{"encoder_arch": "convnext_v2", "model": "image-text matching model", "dataset": "photos with spoken descriptions (Open Images, Localized Narratives)", "train_examples": 101725, "image_size": 64, "crop_scale_min": 0.5, "horizontal_flip": true, "color_jitter": 0.1, "encoder_isotropic": true, "encoder_norm": "layernorm", "encoder_activation": "gelu", "encoder_mlp_ratio": 4, "encoder_inner_norm": true, "encoder_drop_path": 0.15, "encoder_patch_size": [8, 8], "encoder_conv_stem": false, "encoder_layers": 16, "encoder_width": 128, "encoder_kernel_size": 7, "fusion": "cross_attention", "tokenizer": "word", "vocab_size": 4585, "fusion_encoder_width": 128, "fusion_encoder_layers": 6, "fusion_encoder_norm": "layernorm_no_bias", "fusion_encoder_norm_position": "post", "fusion_encoder_activation": "silu", "fusion_encoder_mlp_ratio": 4, "fusion_encoder_head_dim": 16, "fusion_encoder_fused_qkv": false, "fusion_encoder_bias": "all", "fusion_encoder_qk_norm": false, "fusion_encoder_parallel_block": false, "fusion_encoder_inner_norm": false, "fusion_encoder_moe": "top_k", "fusion_encoder_num_experts": 64, "fusion_encoder_moe_every": 2, "fusion_encoder_expert_mlp_ratio": 0.25, "fusion_encoder_experts_per_token": 2, "fusion_encoder_shared_expert": true, "fusion_encoder_positions": "learned", "fusion_encoder_cross_attention_every": 1, "residual_init": "scaled_by_depth", "optimizer": "soap", "beta2": 0.99, "lr": 0.0029, "beta1": 0.95, "shampoo_beta": 0.95, "eps": 1e-08, "precondition_frequency": 32, "max_precond_dim": 1536, "one_sided": false, "adamw_lr_other_params": 0.001, "ema_decay": 0.99, "steps": 9900, "batch_size": 192, "epochs": 18.7, "lr_schedule": "step", "warmup_steps": 990, "weight_decay": 0.3, "adamw_weight_decay_other_params": 0}
Rows from expert 51 of block 3 of the fusion encoder, named by matrix and row number. Rows with one number belong to one neuron. Each number is 500 + 25 x the weight over its row's rms, rounded and kept within 0 to 999. All counts start at 0. Numbers have three digits each. After the name is the row's rms in percent of the matrix's.
# up: expert up (fusion_encoder.blocks.3.mlp.up, 64x32x128), inputs 86-127
# down: expert down (fusion_encoder.blocks.3.mlp.down, 64x128x32, transposed), outputs 86-127
up.0 080:520474509497470520508496472463512499551451496530523480503512524487495498474541536489495498517477459525537498501521508511522516
down.0 084:503479511483510478487538478501462547492470454491475476471501531498494537510495492504463556493521491480497488498521513497489463
up.1 088:490476462495517436481468505514465514466463507488479521473489502527535445528480489484505526492486485491532479508508503506522494
down.1 089:509460473530501528493522534513466539494513491538566478541482534552504523535527508497517466472493504470457513508522478488500499
up.2 085:501498475542510494487466454499490512497498499498427506473524473473519518545507529469477499521502497482551550524542506470510512
down.2 081:500523463509458510490555565484550517465500480516565450517473496497495533485458500512526471466533511508465516488474507480538455
up.3 094:547506525509518525533514511536480482529500486515448504490491493481457513545494566528511497505513526476487484519533516473468505
down.3 104:495542473485494570484506468465515510517501519539498536483514500501545530530436528504499512542535539493476534542505491463527482
up.4 106:459455523524476498475478524497500506508510498495467517499546492529500506476509462485483524508524483553509529527540510510513511
down.4 115:549540526467515483500515481455504481468503514550508472552485490487487467484453543459509538485502507488509519485505498486513479
up.5 088:486509517472452491470478558528469509501500495500519497498502511446489533486527496490496465527488499537486543479555513502519508
down.5 085:489526519463510522492519474500490539516482534539475501452541518518489531500476515472518484484500491513448489501503535504490539
up.6 111:506475526504480487485505507473518467539528515505518487458513563529501514451497427536481484494501471484521560506561511493524492
down.6 122:514516589512531476471490493464494538471496460531519484464485539478470466500489508476505525500467470465517482463463481503540509
up.7 073:525465537517534506449481481510473535480478495496470511500435510470478482530506539506512536536514453517505514525509492522496489
down.7 072:483479472450493487547544498519482513484492509500540507420497514515477524541494550490485497495511528462516516497497495497481520
up.8 091:495526531480501467517471531475469455478515534481472486501518559492526481468499528506540498498531542524501483475525474490491464
down.8 091:513509501513500498555496479483489520572502498520457473509509481508479552501477477524509466477494503502529523485459478522478520
up.9 089:523549523511495523544472512497481512501475513478485482472503451480469545524522511463503500531512480525543515544499473498475499
down.9 091:500474498515526488530474488491580504455483452496510505497481522520509517521435552536482507485509473489503542477532505479529477
up.10 086:523507480509496487503486492467501497449492439501535504486537505520499519524497485440492509499468488501523503472545468519508544
down.10 081:524478461486512504473495553520463504517485508501525478496515530441484490487509512537497503528522468524491516542451516499491467
up.11 097:492519495501515464491541512509476521497484517486532496527476498474508550493503457542503565506521471465517498523497524552468506
down.11 088:512455488515498542510508485496485504537458532518481541484488523504510520505516497489474511508486515515500485515521522458533506
up.12 099:553508527482527454523516518478496476512513510491514500512504521488478493525477482497510491532525466492503474496528480484513506
down.12 100:515509532497519500516439500510490532513448442495495500545515519495527493516531552491463534492487543494526521513503484468494489
up.13 098:493471522515495517517530472544460523481480512506484517499525554497508549521493497484503512510534526470477557521503515480490467
down.13 086:523498513520504471480532531517517480502502436494466494474496523536486407511526502529486488469503494440503482487539478539494501
up.14 094:529506448520497469516495512516503495490517475502502501492503524506506496537537540475501484567502466500471533509488488497435542
down.14 086:491445497504469530508513527491541500488444502495497508464480523521532528512464509511543485516485486526491454490521459463507486
up.15 107:511471512476463491512442468496523489482505509465510537494459540479512513485519472507521516468486545526476491523465487520503513
down.15 110:486495538507533484494435462516529518551497536544480481494502499501521517472510479461504508488497496467486525544487481488498476
up.16 106:461479465493478501479508508531512482508514489503448551461499467486502547517500477446485519487509488503496496510473469501528469
down.16 086:517517494514469500513529547510521489533476495505528511502489517546466432521471523508544492459486474498449492531430504480521521
up.17 122:493509497546468497505479510510527486548477492489568532478498484494502512481472442510502456513507488528503535527535476500473517
down.17 145:539504541496509520468486509474457532467471524487512489520491441512490503518504497447561513513496473478490497510461473471514469
up.18 131:504475547484504518475503476525508493562448465514468500487475501524511465500492503506506557474508513540467491512477520526474470
down.18 115:494522480506498457502522488496490494489576519486526535541499486512513507532486486468512475499469500508519505493471506548520548
up.19 092:498502508448493557501479513490517534461487528501467535479525504506526506520512532473481495494496468518541487510462504476526498
down.19 096:503520509501545521456475482504519470516501467515522492512464475552480489497500530500490532458525495481487511480535484497475487
up.20 103:501472476553460515504480485457496495533511502486523523539497524523493507465488466536531457516503480531537448493463486519524503
down.20 100:488479496518489471500499468529500484455488553489490475521483481452508557522530516513454525511512517495517537489488499505505499
up.21 122:507523498523537451448532507516492527468494526493530523511495481477496485521490494479488534540492506449511447510507501524518510
down.21 126:501457431454473552498516506461523486473503506509542508539484480484483498486530492520538476538498487521515463522491509502462509
up.22 084:505483581521515492501485445528488495508518507428476526510449533495541509455507499542516510498499526503508483518502483533494513
down.22 089:462463462525514460494527491486469499517442543501529492495496513537507524461446479527470482499506485455489558515543527503516534
up.23 094:527506521513511504503489492472490512508473497507508475525492532479499543513492552493520525541486500479489474493506496487509534
down.23 092:491504541474530508467488485520471522490529459468440485493478478504512463488510520524468535472492509489511566507567479513514467
up.24 074:482512507475528484521523479489536517491474452517505526495540491445478515516516475501487523517522450466532519507537476508503495
down.24 078:515500479496503496508527553489457537503478495538549516463508528496507517543477539521483470489527487507478448492494489451494483
up.25 091:502524539499526455473509549518506514507502541482471536530493504479511506481474459544531490525518492522518524518533488481522464
down.25 091:532499444486495533537480516495468458479496507490483509498519537469571535529462490515470504471500505496507515505520490486517525
up.26 135:514512532424507503503502537471513465525507499500491473536522544529504519530506457520514472497511511445462504458503535501534502
down.26 123:506506488527512502489479490491464567486520482488494485479502511477463497492509460535517510524472537534514478507491498489453531
up.27 123:524504536498523520508491455498487507511526499521496485528500485478504530466523510496495523499484475454499507525507478479497479
down.27 111:512511473438484476483540492489516530505514497497485485483510526460488440498517497507497505475507501511523511462490447481486466
up.28 097:505489505528471491551484499498518469504535500507508530448454500501505470503512521511484494537512497487527484512554532528510525
down.28 103:512492500491466512512536503483497539497451520547486521584528520503488515513514476489508514534514487505495480474490518482499521
up.29 102:517488477490488512459519533536473496513452496505485454481503479469504529437459528499514521484515499497499499498534554476497494
down.29 115:486535514479470544517561506476466476494533498490514544471477496476508509543498507466464492522472493514491484515526499486517503
up.30 102:476509501464526456527501479534468521508459568487511504502518503491496487495533481481538489526497543507521471520521521501515528
down.30 104:485476499493486520483499505504535471491461502507469538506487514551495489535523479477470520555486530457488515506569482486472513
up.31 099:499513523488495503462484485487509537491512509454537499497484517513459479504515510495504499456496470545501499496507498490510509
down.31 099:495465490515499479499529536526486467550494503495489490539481470467518553499483488425489556513482520496513487492501508532465502